Rows from block 7 of a small image classifier, named by matrix and row number. Rows with one number belong to one channel. Each number is 200 + 40 x the weight over its row's rms, rounded and kept within 0 to 999. All counts start at 0.
Before each channel's rows are labels from the 100 images, of 14976, where the channel reaches its highest value: "responds to" is what is common among them. Only what is clearly more common there than usual is listed. The data: stained colorectal tissue patches (NCT-CRC-HE-100K). In brackets: how many of the 100.
# convs0: first 3x3 conv (model.blocks.7.convs.0.weight, 144x144x3x3, each kernel summed), inputs 0-71
# convs1: second 3x3 conv (model.blocks.7.convs.1.weight, 144x144x3x3, transposed, each kernel summed), outputs 0-71

responds to: tissue: lymphocytes (86)
convs0.119,169,181,197,208,248,168,136,202,198,213,194,179,216,222,197,142,163,254,181,194,208,176,120,179,207,160,93,129,206,225,143,98,238,187,168,203,207,216,180,150,176,207,145,160,259,159,217,241,204,147,158,181,123,239,212,197,169,215,220,222,220,198,207,167,179,150,147,209,181,148,168,155
convs1.119,134,223,156,162,230,215,244,266,234,211,258,168,188,190,199,173,76,225,210,151,210,205,249,209,202,203,209,156,158,171,162,175,178,197,236,191,214,204,192,140,159,224,200,140,253,174,187,250,204,226,198,186,155,231,135,188,177,179,199,169,275,226,185,179,201,212,156,181,140,203,168,66

responds to: tissue: lymphocytes (99)
convs0.16,224,163,176,190,226,219,112,89,139,239,222,242,192,187,96,188,232,159,197,219,183,232,196,245,163,240,204,235,197,133,178,207,185,189,214,91,182,248,290,166,160,196,198,122,219,264,216,228,242,157,93,216,212,201,212,164,213,201,224,199,263,197,142,235,127,225,223,209,150,222,178,219
convs1.16,192,178,207,160,203,214,207,235,110,184,189,221,184,260,173,197,215,177,249,177,216,234,185,223,171,158,156,275,199,209,160,187,159,251,161,73,215,195,121,128,237,266,245,204,239,252,209,244,254,185,203,141,201,233,230,203,196,219,162,189,187,206,145,174,259,205,199,185,275,194,200,227

responds to: tissue: normal colon mucosa (89)
convs0.29,82,142,226,271,245,202,232,229,199,184,184,169,162,185,180,204,88,207,200,100,218,145,252,208,210,293,240,249,200,247,180,217,232,207,167,164,201,151,200,193,213,206,186,161,227,155,179,275,199,184,207,206,208,159,214,222,193,179,166,197,182,247,197,169,210,200,175,259,154,247,133,180
convs1.29,191,191,204,240,234,124,151,176,207,228,169,237,187,202,218,197,228,222,99,237,211,187,276,114,162,217,230,207,228,253,231,200,168,227,184,148,187,208,198,210,191,186,181,141,217,221,171,189,189,189,204,229,193,177,92,207,247,131,233,193,219,204,246,186,251,251,166,186,231,211,233,148

responds to: tissue: lymphocytes (99)
convs0.67,155,184,170,208,220,164,210,244,211,237,244,192,139,210,210,210,232,182,222,197,234,144,179,219,220,177,233,108,211,247,162,139,212,143,181,233,226,161,196,165,261,243,186,207,221,188,238,154,237,242,250,154,200,276,215,259,221,225,205,288,203,170,193,191,228,272,228,199,278,225,229,219
convs1.67,144,279,221,160,170,263,168,208,221,213,214,230,149,227,244,233,235,210,178,231,236,165,172,212,247,220,249,198,270,146,191,207,194,196,207,201,235,232,203,183,252,183,229,187,223,285,181,212,241,231,188,259,232,325,164,266,224,298,226,253,239,206,213,248,237,211,208,95,248,275,208,157

responds to: tissue: lymphocytes (94)
convs0.37,255,147,172,149,200,197,69,177,159,174,181,124,207,184,182,209,190,215,220,168,186,195,243,249,185,177,134,255,157,186,216,191,282,223,211,226,204,178,74,209,192,170,219,164,229,204,208,185,142,202,187,177,127,228,157,162,207,199,115,185,203,200,241,135,167,194,106,193,167,206,169,154
convs1.37,132,216,211,156,263,190,236,254,206,209,237,111,269,212,214,211,226,170,257,200,263,215,203,194,222,238,120,204,231,153,252,140,222,222,142,279,179,222,145,217,204,207,216,175,231,210,250,202,240,247,230,165,123,221,127,191,175,189,181,181,210,226,243,229,179,218,180,231,136,126,151,164

responds to: tissue: mucus (85)
convs0.35,260,192,230,174,201,158,176,186,254,128,203,173,245,258,238,180,240,236,183,226,148,191,149,238,100,125,201,148,254,136,201,206,215,208,185,245,218,231,224,181,222,247,217,205,227,106,229,213,218,195,197,171,220,178,136,218,193,194,170,228,175,261,211,186,231,217,278,243,197,215,196,219
convs1.35,201,185,213,254,219,233,211,180,195,175,154,193,164,214,207,213,246,215,196,177,120,193,213,200,168,182,219,121,226,164,154,174,219,186,226,194,264,69,219,198,170,137,90,179,252,165,216,175,209,177,228,187,225,236,231,188,57,220,148,191,155,242,115,176,223,194,187,247,153,178,157,171

responds to: tissue: smooth muscle (48)
convs0.133,127,148,199,187,129,177,221,276,247,123,121,208,86,199,219,186,108,203,204,209,176,222,212,188,225,198,183,200,196,254,209,222,212,211,211,211,130,197,203,223,201,172,202,167,144,198,149,231,100,215,191,191,177,153,197,231,193,203,173,192,209,186,231,231,251,197,156,132,163,133,210,152
convs1.133,195,225,242,209,164,222,305,357,239,179,195,201,216,188,204,193,182,174,194,156,181,237,163,218,270,241,244,207,197,179,182,182,167,190,219,243,210,160,193,180,207,166,219,102,156,128,146,258,132,191,169,229,240,168,188,220,219,152,252,178,186,193,201,250,293,192,205,189,59,194,205,202

responds to: tissue: debris (49)
convs0.70,199,190,165,150,182,182,245,184,230,161,238,168,223,202,215,204,179,223,135,165,180,143,208,204,202,195,197,203,206,154,201,219,126,170,112,144,163,227,137,202,224,182,186,203,230,183,222,230,170,257,248,164,175,220,217,236,177,130,189,214,210,185,149,177,184,93,137,227,201,207,238,211
convs1.70,277,130,145,193,206,203,214,225,274,211,219,164,284,209,208,205,209,173,168,186,240,170,218,234,212,188,158,209,223,197,185,221,170,190,214,134,127,246,169,171,131,236,159,230,247,199,224,175,174,193,197,170,240,278,212,231,159,212,237,183,204,158,160,110,173,186,184,239,194,169,181,181

responds to: tissue: mucus (75)
convs0.95,200,121,288,201,178,222,226,210,168,188,175,125,209,244,227,206,227,249,182,165,150,90,78,223,139,94,170,180,220,238,153,181,178,206,162,211,181,206,220,202,176,257,265,248,120,158,162,224,222,132,182,237,232,124,234,177,152,219,204,191,143,184,237,238,212,125,201,177,139,219,205,219
convs1.95,280,101,201,189,224,170,271,202,158,232,188,205,202,258,201,184,216,182,156,140,157,174,196,225,239,109,184,180,207,148,190,150,173,237,260,174,155,182,218,245,154,245,218,197,234,205,193,230,246,196,166,152,198,131,190,224,217,165,223,199,197,242,122,188,182,143,230,239,174,179,220,196

responds to: tissue: adipose tissue (85)
convs0.138,175,118,223,216,220,176,185,219,213,220,144,90,188,206,162,184,195,203,211,198,159,234,216,224,222,155,170,169,209,202,201,236,242,223,134,200,153,226,216,257,211,188,275,198,230,232,233,278,225,190,218,222,214,201,249,175,170,157,168,151,239,219,219,164,198,178,194,183,128,213,178,245
convs1.138,156,237,185,225,275,194,179,206,214,164,196,190,251,197,203,212,219,229,240,216,192,260,185,207,155,226,261,182,215,158,136,192,233,227,170,220,149,199,214,186,158,165,216,189,198,222,220,215,214,157,222,186,241,154,192,235,178,247,99,194,204,282,197,188,200,230,187,249,176,212,204,145

responds to: tissue: smooth muscle (72)
convs0.0,150,179,241,199,156,181,232,255,219,124,175,225,97,200,220,196,135,170,190,218,209,235,149,230,207,238,169,186,210,239,260,271,181,202,204,183,232,200,223,231,211,172,169,161,190,189,218,200,238,236,208,155,190,216,206,211,157,246,195,195,238,119,195,235,255,241,185,231,236,190,220,134
convs1.0,239,206,219,274,186,206,256,273,181,96,222,165,240,235,210,190,181,184,157,124,214,197,213,159,232,169,239,192,171,228,204,172,149,245,308,214,225,172,170,211,204,157,130,119,204,133,234,193,204,205,169,195,172,235,210,249,274,224,270,189,80,208,224,222,263,203,179,268,70,227,241,250

responds to: tissue: lymphocytes (90)
convs0.31,257,206,205,147,202,226,173,166,227,221,250,192,228,234,231,231,211,191,156,229,211,182,143,229,172,191,193,208,222,168,205,218,191,114,169,94,221,222,209,124,184,199,185,161,238,172,225,131,231,210,171,123,221,192,110,197,132,238,229,239,253,179,115,223,194,168,197,237,147,212,153,181
convs1.31,286,143,170,240,163,240,185,212,183,178,143,244,158,211,212,245,191,339,222,179,221,157,237,240,207,161,217,180,216,209,165,207,163,130,117,237,234,195,163,178,145,84,237,228,207,192,172,169,215,230,234,220,308,201,236,175,178,219,249,197,194,200,106,184,182,248,218,219,198,166,270,238

responds to: tissue: lymphocytes (73)
convs0.2,170,119,141,156,189,176,164,220,192,188,242,207,217,176,159,207,199,164,181,164,175,120,154,205,191,106,214,90,157,208,125,148,195,32,166,190,231,141,166,138,218,142,173,165,217,193,215,202,193,202,224,202,143,222,136,175,201,226,163,172,151,222,198,140,227,246,200,220,258,197,199,204
convs1.2,197,203,105,190,212,241,143,192,196,178,290,221,188,166,219,248,192,225,194,148,230,116,154,221,184,115,176,211,200,123,177,187,215,125,187,191,229,228,186,142,204,114,196,248,179,200,181,199,214,213,226,188,257,245,192,173,190,262,230,197,252,266,148,174,176,214,128,166,152,227,204,180

responds to: tissue: smooth muscle (66)
convs0.58,226,155,194,203,134,204,220,260,255,152,193,181,197,215,176,170,117,167,200,179,218,218,180,185,198,182,217,202,203,199,210,225,210,204,150,188,173,211,226,229,226,174,230,184,114,151,182,223,158,222,224,187,237,194,147,228,227,195,116,198,194,244,253,188,207,226,196,131,160,196,147,110
convs1.58,187,184,192,301,218,193,180,239,132,198,288,189,213,196,193,224,163,135,192,146,182,230,196,97,202,161,256,202,196,154,218,187,194,233,234,254,222,235,222,232,210,64,184,204,152,196,167,196,250,182,179,281,178,174,204,227,228,218,153,251,181,226,248,291,239,205,206,214,148,287,185,162

responds to: tissue: mucus (62)
convs0.125,233,227,280,203,212,245,192,183,221,136,209,185,226,101,149,149,145,223,190,168,230,206,138,198,221,163,234,211,147,236,246,201,199,191,126,252,208,192,197,193,157,213,218,241,129,46,200,173,172,154,193,182,216,205,154,115,172,224,171,187,213,220,222,215,137,173,148,205,119,226,178,167
convs1.125,203,226,196,276,238,201,217,165,174,213,208,155,225,254,198,129,113,170,198,190,180,199,254,162,213,207,170,179,227,198,213,159,190,192,231,227,185,179,224,219,190,241,176,229,170,76,203,174,212,266,186,194,191,209,140,189,207,199,250,215,180,196,256,218,166,148,242,271,129,249,167,211

responds to: tissue: smooth muscle (37); tissue: debris (36)
convs0.34,199,204,184,92,164,168,224,167,212,119,200,199,120,179,227,199,136,221,190,173,209,225,181,194,201,272,221,164,168,234,239,217,155,214,189,268,230,183,193,215,212,161,195,172,207,192,213,219,103,206,195,153,184,205,186,184,178,110,257,222,222,189,186,213,221,206,186,225,114,171,233,112
convs1.34,144,281,214,181,177,228,202,200,249,176,271,199,258,205,211,180,168,194,183,191,182,173,186,206,246,236,220,196,216,225,220,217,176,213,162,205,192,177,234,221,206,215,157,118,220,90,221,135,149,177,172,134,218,259,149,179,223,186,181,156,164,224,181,224,187,200,239,228,141,260,182,192

responds to: tissue: smooth muscle (65)
convs0.20,174,163,243,196,124,193,147,173,225,205,211,240,196,184,234,244,195,263,221,152,204,258,160,201,219,164,179,359,213,168,175,246,214,155,132,236,195,199,183,158,192,166,218,109,186,195,235,251,193,198,219,289,192,225,176,226,193,235,160,253,207,172,260,107,264,205,177,215,194,184,250,167
convs1.20,147,205,148,153,121,258,133,227,228,119,269,183,192,98,238,219,234,171,226,235,253,258,228,221,188,216,262,194,162,208,183,225,196,224,200,237,187,202,165,203,280,185,153,206,105,190,225,177,228,142,231,214,136,217,215,176,176,230,252,180,150,205,246,207,229,252,202,176,196,264,224,166

responds to: tissue: adipose tissue (66)
convs0.123,205,202,246,169,216,185,233,209,191,209,82,222,203,188,219,201,228,216,229,227,147,176,237,203,164,246,237,170,182,258,232,196,219,228,204,216,228,172,189,194,212,202,218,227,163,165,204,192,163,217,241,181,207,206,197,199,121,195,252,124,153,163,258,180,153,184,190,218,222,81,193,188
convs1.123,174,186,237,198,212,204,247,182,219,199,143,204,273,191,214,179,172,198,203,227,162,136,215,227,220,151,171,150,219,225,166,164,239,109,155,178,231,206,198,188,180,200,192,203,274,204,196,210,191,264,254,178,177,168,215,214,189,182,225,202,244,125,284,149,206,163,149,225,253,96,134,165

responds to: tissue: lymphocytes (100)
convs0.9,183,255,232,182,204,188,216,184,212,225,230,134,255,192,182,180,164,245,235,229,221,168,187,206,133,195,186,122,149,190,157,169,227,225,221,248,260,183,218,192,271,196,156,155,254,231,219,215,254,148,168,163,214,211,209,172,228,205,221,155,217,232,199,196,170,238,206,169,195,204,203,138
convs1.9,195,280,199,201,179,210,193,202,243,245,167,172,189,172,184,169,115,210,152,129,193,171,171,171,177,236,148,145,216,261,174,215,142,187,224,199,212,140,253,220,238,207,182,147,260,129,215,112,198,161,221,198,192,199,162,193,217,197,197,144,216,199,183,273,184,209,196,163,193,234,154,172

responds to: tissue: smooth muscle (96)
convs0.104,210,201,182,216,90,234,227,239,178,184,191,190,250,202,167,205,140,227,210,205,189,187,203,180,211,195,225,198,212,224,241,207,153,220,159,168,191,229,234,246,221,191,269,255,158,80,215,201,129,218,211,211,245,244,178,207,208,215,109,162,106,240,232,200,189,225,202,212,103,219,164,207
convs1.104,186,192,204,274,187,202,206,216,170,198,193,186,189,191,198,217,187,147,183,184,210,171,203,148,202,209,252,195,207,220,255,172,176,207,225,266,196,192,231,323,188,140,209,236,215,125,234,209,119,194,216,221,207,215,213,209,227,221,156,176,154,233,238,365,211,212,243,237,172,222,182,206

responds to: tissue: lymphocytes (49); tissue: normal colon mucosa (33)
convs0.15,214,215,166,197,188,264,110,157,199,213,210,185,191,217,154,127,203,117,178,196,214,208,245,257,187,170,224,131,235,181,182,178,228,235,175,192,179,171,207,231,172,202,163,192,236,219,194,141,219,169,148,147,117,166,167,169,157,171,150,199,237,198,162,262,147,190,213,188,196,190,119,150
convs1.15,136,209,161,231,168,189,159,188,174,151,124,232,219,235,174,231,208,196,209,153,186,244,209,236,197,194,189,202,206,192,209,235,217,180,133,211,242,165,165,187,175,181,214,142,179,226,204,175,230,169,143,213,248,204,188,215,178,172,108,159,247,120,168,171,198,137,220,256,198,211,212,219

responds to: tissue: smooth muscle (37)
convs0.110,248,226,269,164,184,136,203,228,213,204,194,216,226,204,192,173,183,226,205,217,159,224,184,167,221,191,97,210,190,210,212,262,163,212,186,225,58,218,197,216,108,205,248,235,181,137,10,278,149,173,225,212,209,133,198,107,150,155,208,236,191,167,278,113,180,196,189,155,190,221,188,157
convs1.110,205,177,185,188,214,209,210,196,183,253,225,214,216,165,203,257,181,190,166,202,143,168,178,172,182,191,155,182,214,199,200,188,159,219,197,206,81,195,241,197,189,145,237,219,182,179,32,211,203,196,174,211,205,0,184,171,172,89,219,197,179,178,215,197,262,205,222,164,214,246,193,170

responds to: tissue: normal colon mucosa (55); tissue: mucus (37)
convs0.13,221,198,221,167,210,152,121,182,76,178,211,238,111,217,207,205,196,126,65,211,194,143,238,224,143,208,198,172,202,174,186,231,211,194,235,162,214,214,237,227,210,233,232,179,206,204,220,167,240,197,209,217,58,218,211,225,223,223,220,155,149,230,211,211,163,186,179,211,257,197,198,146
convs1.13,179,205,192,277,246,184,163,197,112,184,190,185,233,229,207,197,205,157,79,187,218,148,178,187,78,81,233,190,227,193,205,233,174,176,195,165,246,213,169,200,215,199,186,192,107,207,215,201,190,185,169,231,220,262,117,246,225,272,189,200,182,207,217,178,195,231,145,204,227,199,189,213

responds to: tissue: mucus (47)
convs0.118,202,113,173,224,127,177,216,248,227,191,190,150,199,214,188,187,225,227,212,145,103,137,172,174,187,76,208,155,176,166,193,180,219,241,125,215,119,202,182,218,215,192,227,247,93,124,125,238,205,201,228,212,247,150,167,190,165,202,152,222,123,207,265,164,228,153,187,170,141,214,144,238
convs1.118,268,137,121,230,260,214,225,218,100,232,223,251,255,201,210,218,216,165,175,213,137,164,128,142,189,141,222,175,198,96,185,194,190,232,272,206,161,195,189,239,178,173,200,258,177,207,169,234,182,220,227,252,253,171,245,201,178,162,214,168,111,254,166,250,230,183,220,231,161,187,194,155

responds to: tissue: lymphocytes (98)
convs0.143,177,242,231,200,197,270,210,230,230,264,173,230,174,188,216,233,180,197,214,208,237,177,167,237,190,209,212,191,181,173,218,185,199,94,204,195,209,178,115,145,190,171,180,192,179,258,227,167,230,207,207,129,186,224,241,205,192,223,197,201,222,36,204,254,222,245,176,228,227,189,207,197
convs1.143,131,265,208,192,209,249,198,240,236,118,195,243,199,237,194,201,219,152,186,247,214,201,144,250,218,190,295,155,185,155,175,200,278,167,238,128,288,212,190,113,145,218,174,208,238,214,198,213,184,163,196,211,154,272,195,255,230,252,199,225,190,177,177,139,188,142,205,189,157,206,216,145

responds to: tissue: mucus (82)
convs0.85,224,160,273,237,201,154,175,248,221,163,219,221,219,194,196,174,179,258,171,204,229,162,153,162,200,184,155,155,182,232,208,92,223,196,246,259,219,191,253,182,166,123,213,155,258,163,199,242,226,175,178,217,166,192,158,212,268,262,197,211,152,248,233,137,218,209,173,217,117,165,256,154
convs1.85,158,234,182,212,234,178,232,261,193,245,176,188,196,193,175,166,156,228,210,135,205,174,237,161,188,176,172,168,220,200,231,220,177,208,234,213,223,181,215,255,258,217,130,164,181,123,231,257,253,225,155,233,156,286,150,219,192,219,214,161,208,196,141,210,179,187,112,232,199,205,134,135

responds to: tissue: mucus (76)
convs0.44,202,145,305,176,264,198,151,170,199,126,176,210,205,192,214,180,170,244,180,179,163,179,128,138,205,131,147,219,223,278,194,210,252,179,140,232,208,196,231,197,168,144,194,220,144,123,167,203,162,258,187,206,212,140,108,168,127,215,202,232,184,184,202,176,169,114,146,208,137,197,120,201
convs1.44,160,240,222,233,228,185,246,185,200,213,192,255,235,213,202,181,102,215,210,252,191,222,292,178,223,255,149,211,225,219,205,204,183,189,226,210,178,216,206,204,156,245,159,251,173,141,157,223,223,285,128,127,115,190,173,188,178,185,249,263,207,201,245,153,194,126,223,284,162,254,166,186

responds to: tissue: adipose tissue (86)
convs0.89,192,200,230,169,219,295,194,197,108,232,202,148,204,140,178,207,204,209,189,185,267,134,217,91,190,232,201,123,138,125,205,231,97,191,170,168,190,162,59,196,197,167,234,208,230,237,194,223,215,235,264,201,202,205,203,247,238,174,216,150,200,102,159,217,139,209,189,218,221,223,189,212
convs1.89,144,135,213,157,216,215,218,199,240,287,229,240,235,113,143,201,174,117,174,236,225,218,197,207,181,193,178,207,178,186,187,154,156,197,200,209,169,237,146,211,240,191,275,223,178,190,181,249,227,226,173,207,227,212,219,234,184,222,209,232,249,147,173,222,191,221,135,221,220,211,119,222

responds to: tissue: tumour epithelium (92)
convs0.88,194,191,201,120,232,202,232,223,195,181,152,189,155,199,251,211,217,198,255,184,189,294,241,206,215,249,115,244,207,245,214,266,231,238,184,221,73,226,207,234,162,199,246,198,67,228,109,254,209,206,189,176,222,137,239,211,156,159,168,256,228,184,234,216,228,115,198,126,228,151,217,227
convs1.88,193,235,232,187,243,165,229,248,208,213,163,183,189,210,201,170,201,178,203,235,166,244,209,223,224,166,112,198,236,188,191,273,212,212,158,200,179,248,213,201,274,216,197,178,187,179,132,312,158,142,185,248,254,88,212,197,212,112,178,180,226,236,213,222,220,136,219,195,223,270,214,200

responds to: tissue: tumour epithelium (81)
convs0.73,156,168,146,175,187,226,196,215,140,305,245,180,187,191,165,186,313,174,222,209,193,202,159,171,174,204,183,203,198,234,184,140,165,232,156,175,123,128,277,209,224,210,244,95,219,181,205,198,247,231,169,200,166,179,159,241,196,217,148,239,205,113,170,183,260,210,154,216,132,177,205,201
convs1.73,264,178,226,162,225,253,149,213,143,204,236,219,203,201,184,227,273,138,261,247,171,227,164,235,178,212,247,289,179,147,195,200,224,229,158,170,234,232,247,152,192,252,185,272,200,242,200,206,295,210,273,206,202,242,272,230,225,243,201,244,236,212,213,191,224,175,228,250,288,210,235,244

responds to: tissue: tumour epithelium (47); tissue: normal colon mucosa (35)
convs0.106,211,210,198,134,205,180,190,198,224,160,217,247,223,216,218,174,203,219,204,209,211,233,155,203,207,238,173,236,177,188,141,255,202,130,189,243,165,198,207,132,158,167,199,137,195,278,116,208,163,132,154,225,166,69,137,217,157,160,158,240,227,166,201,162,193,212,190,127,206,215,178,160
convs1.106,163,211,172,111,148,244,198,230,257,250,250,266,272,179,236,213,197,235,205,190,195,212,227,193,209,232,203,183,198,237,137,277,206,179,207,177,159,195,225,123,239,209,152,162,217,183,172,254,201,195,94,217,241,150,193,178,168,160,257,217,191,184,212,203,256,142,180,167,197,244,177,58