{"arch": "preact_resnet", "activation": "relu6", "optimizer": "ademamix", "beta1": 0.9, "beta3": 0.999, "steps": 26400, "epochs": 149.5, "final_lr_fraction": 0.05}
Rows from block 7 of a small image classifier, named by matrix and row number. Rows with one number belong to one channel. Each number is 500 + 50 x the weight over its row's rms, rounded and kept within 0 to 999. All counts start at 0. Numbers have three digits each.
After each channel's rows are labels from the 100 images, of 14976, where the channel reaches its highest value: "responds to" is what is common among them. Only what is clearly more common there than usual is listed. The data: stained colorectal tissue patches (NCT-CRC-HE-100K). In brackets: how many of the 100, against the usual share in percent.
# convs0: first 3x3 conv (model.blocks.7.convs.0.weight, 144x144x3x3, each kernel summed), inputs 0-71
# convs1: second 3x3 conv (model.blocks.7.convs.1.weight, 144x144x3x3, transposed, each kernel summed), outputs 0-71

convs0.83:516534512603505506421419510565424459526515466547528469559512518556525514488513513486521458446469481473489484497553505495502469442489458538459552480446397533470545548386558498455545476485540539444504495439540499523559
convs1.83:425491467442504481421467395504374464456527520487583543518467501515465511440481487437531433551445576540457583485582441541491585477500484553528522388496494500511554483553530459536472459461460526432472513492531459527510
responds to: tissue: lymphocytes (77 vs 11.1)

convs0.134:528528421498507530498475398469548464516485412452509477594502457536504466494581520466502502544492497521480468321517489547498540508514470416448457511520460451534465420501456477409526527463486552427504480502397512378560
convs1.134:507510486545599494511550448455517468528557478516437342509509530498510548522507499501499529505523504555515520427480480510555590479502530489546420529505518475512491562514447517395470489613550586490511604567541510478553
responds to: tissue: tumour epithelium (88 vs 15.1)

convs0.62:437431597424412596498553518426525476457482536483431513455508521485450440530448477545503594448558558417460550495484493532525495544484486449554498405557517474504516401517512572497528506391553513597459456477455530586476
convs1.62:494531586499543493525546515492483511546589612494454497589467562567567523567595440519512576503485448536549615401524491559544553557479506405451512516543422485513472486497581495609487522427558526529484562601433522530497
responds to: tissue: adipose tissue (57 vs 10.3); tissue: smooth muscle (42 vs 13.3)

convs0.77:529571533485470537460433532451483550550525546456469477494521547498408466501538497461454503409471521437492492499466475455398426426540522503530402452350414491476460488422440584504527502516460517466493516530553507469409
convs1.77:424448542483480494516496560446555586528578520509547529498478484528547529541494550479410435393534535423508448518525524341394535503493508479532546492421400534519560492517504543491562479333508478489433479541437574502347
responds to: tissue: normal colon mucosa (37 vs 8.8); tissue: mucus (32 vs 9)

convs0.49:524539572491538485511490506538455533534433495463459518530493478567483485520572381514432560522575475529490515467500521473327443471521400518400614494367430515519458529372449466507590527491575493495511485400532472481469
convs1.49:531526490483478505516503528502458525508469495541537504495488488505471530502507426395529506511570520495468492367474548479531487444510470496397555459405486515527296499340496353512457490498523524563466524447515605519517
responds to: tissue: smooth muscle (33 vs 13.3); tissue: normal colon mucosa (25 vs 8.8)

convs0.39:490527468540474524459551571530427542561500496546497525478509485530472488514497504476428519462462525468509525536491603523381431544499609565446424534440317530420541494417434516474465534495429491494506447381571489462547
convs1.39:376559499461414515481472504458459523516529462474572503443493500563407566511523496512446432602564521510482465482557429466406565429434505542441504506459415579465468411507474460522440561484540504506516483446504470503412
responds to: tissue: lymphocytes (100 vs 11.1)

convs0.96:557541471528523484491528519558443403503454430500522493538486505479432479459501423472405452513484456511462514565548508479508439427504533451502506542404468433460551563327438495492488501527511518499518486530556502476496
convs1.96:553518460507558496508519461502416507482478524501506538456461482371486494505552524407515485454555517499561500454511484481475613382474591458456387397494565522461489593475525438511398545509598536532425521393525490526485
responds to: tissue: lymphocytes (100 vs 11.1)

convs0.10:593484471431440429516542536436531511535452448491516505544591533493506464483548490428479449434485413496739515549474520508504467606524562494519429586536507537499542503486539506552395433478472530441576497533529432490488
convs1.10:437499457554485475446504529540487513480476473537480520425524471521588383473499451553504596555532460533485462528521418534532478498426525471532529491474485500542488444510542496538506478498503564455577361454568515508483
responds to: tissue: normal colon mucosa (100 vs 8.8)

convs0.3:438485572570510524436529532468440521559521502487457525494514481563595526526560451492524503399507555485539518511535509545497509532470458538441593484471474541448419488495482506464475538499539436498504451406483427435354
convs1.3:396534488488560503512537522488481507527486504475438530471447572558498476499541473443545455543468479557439552483539490499492467466385486441467569454520513467488456352529511509492471532527554442553523429480451468471375
responds to: tissue: normal colon mucosa (100 vs 8.8)

convs0.26:591508494488502398585559402472519527501510496442535436339548518436476522510460525500541465514552484489510421524564551478517535511577403448391551527512519493553415490532478495455513529546549519574470377343483475459452
convs1.26:508437443588512442508486490459485474488512493518518557488505470428541499433500536501514508530505483532537392485525510457476543476470475546447447494469531564510422507540506347531489530555549459597513510522537535503422
responds to: tissue: normal colon mucosa (94 vs 8.8)

convs0.21:482579467486472426513514530527526523552537582533514545556558436562532580498525518316541475480565476520464509518500483458500497451498491452408622437537454480558453515495482460473547512502554524548504548433546439447491
convs1.21:510538469453383516527527425531467456521529510528579584521421492513454517451538483430522514508555385502413565529502458522474405570525523435494499468511493476624470529448493461553560512450508503483551565489492531527478
responds to: tissue: normal colon mucosa (28 vs 8.8)

convs0.68:550527593520513473496473474405449550520473547554497504518521537523482454554478447436456453522487535518550552539552532571544472561510519560482464502529441397498540494507497489479404592508358521506485555473458487598478
convs1.68:475548605548534551465509502436533526456409398394442392530502530489500468506499525575380501486409435494483497493593511524499551518479507518475480536457523545435482539529433574512559516538449486482495433507509501463529
responds to: tissue: adipose tissue (83 vs 10.3)

convs0.135:465546447487523534325439406483578527518455420445531382589527469561420530490544533575443496389541585425508516401493450437503518437502525481526445506512454495426414445527467456448540571454431517503542479540514535452509
convs1.135:465522456430419547518558519483543504537568484507451480557447462590514587533494515490519508392492569481375519525433506478577549531473529472602462508531527485473487487501369453447514509470535519535459534584527487452445
responds to: tissue: normal colon mucosa (76 vs 8.8)

convs0.53:428419507435442489536602536410428464341497530485396505484491459529518479527510467514491571495524494518517532385493482540500488519438460496403536345527502486475431495540483460505481502492537538543487450406458435511448
convs1.53:501544547497506517630706564506491467573489497475468433493448486557459536576569529521493487472496455488494565481499488495501476552387463449426574445488436521535442503512521434564456503479505549602490492516341493486499
responds to: tissue: smooth muscle (67 vs 13.3); tissue: adipose tissue (28 vs 10.3)

convs0.46:636497549430406464532532509513514503443510530484487427460536508472484493515361513464529502480490526469563477508524560543517486603554435515510404461488513434490510443520498530511423542411521504522451493450469394495446
convs1.46:439527501654521490435466473526425598511538521523491580453488551484551528503583492460530609573502498540456435510532424481516521487366557481478517514521540551540521397497565444536546547556597477581612491480556509526454
responds to: tissue: normal colon mucosa (100 vs 8.8)

convs0.107:531521504508486549396467451388493483490534504476417481488509513525524460486490499495504531556508529542527526513499468528474520534446466546538500510426472503382449452496466529395478525504501532459559467540493485436248
convs1.107:416535542586541482505515520497492464539539508510507444484449543557512494550553462491548501569445496520429568476511475512506510529423497484572446503467461523435511323503487513365562558451507489533508504531441521456533
responds to: tissue: normal colon mucosa (59 vs 8.8)

convs0.84:591449501415547507554500411428487514436522488463573493330572565365536501499456584443501438581528508524537484576495496518519502567492395509506492510471496505482467474479542461473379462496583549408494424459447442473468
convs1.84:483432536531516455447470491545434504482486559515506578341573511435537495342518530521530500522500469438514477511503547503502472491510495474548487462476469579581479436497503511469536490500488496537543490529529523478380
responds to: tissue: normal colon mucosa (97 vs 8.8)

convs0.76:517530527500470579558545479479492457536525502449478484531519528531575528532568527526536610510514466530495506529507510541522560537531480489534519510519481490550585447534511494369583445495567577512575534517518523482505
convs1.76:482456425636479519440517417588408370482599486470484451428463514497541526508419508481478500538495489497601562461530480491464530508496484461540444446542447514514539526519527563463420492518550565443530481556410495473534
responds to: tissue: smooth muscle (93 vs 13.3)

convs0.105:452562525510517527525508549499478485504530547512528507516523398566519586496536524448587580506569519504478501472510515495480549544460466501467545520500427472500450554478502416502424526422572606488514557477523445482468
convs1.105:438520480522361420525556438479326497480552542541537551548470502503479495492453490429592514538532449457454541506500433542520476453459501419487496484508460484583516486559524436498473466474487497497437525506455417494516
responds to: tissue: tumour epithelium (47 vs 15.1); tissue: normal colon mucosa (43 vs 8.8)

convs0.108:522423512457587497506534458426448491419496479537444568519554506457447489456582545459487510506422518568547507571475493502512497450367534504560543577476464574491536528491510488498466439523520565486615533615443576421453
convs1.108:481531516602469444446507457530477534471483512524523530349527513522575419428493488530507580548513446504500464527498485510494466494414514499551488454475436555556499377511573510511495510466509489498573410469559508553441
responds to: tissue: normal colon mucosa (100 vs 8.8)

convs0.136:474523499548536538491475483472493480494508541473492327439494540501522504465526524442478463390522453462483473428547464535467513548519458609498471518429453494397418514538512434461397515466397543493487434519550470481363
convs1.136:421483541534457528553550531496544636472516457466566433501460578526521494522561514453487509489431528405478471536566479389514515534483437446515514477500493537520510491519524520527580547455551460534414484587417492432445
responds to: tissue: normal colon mucosa (94 vs 8.8)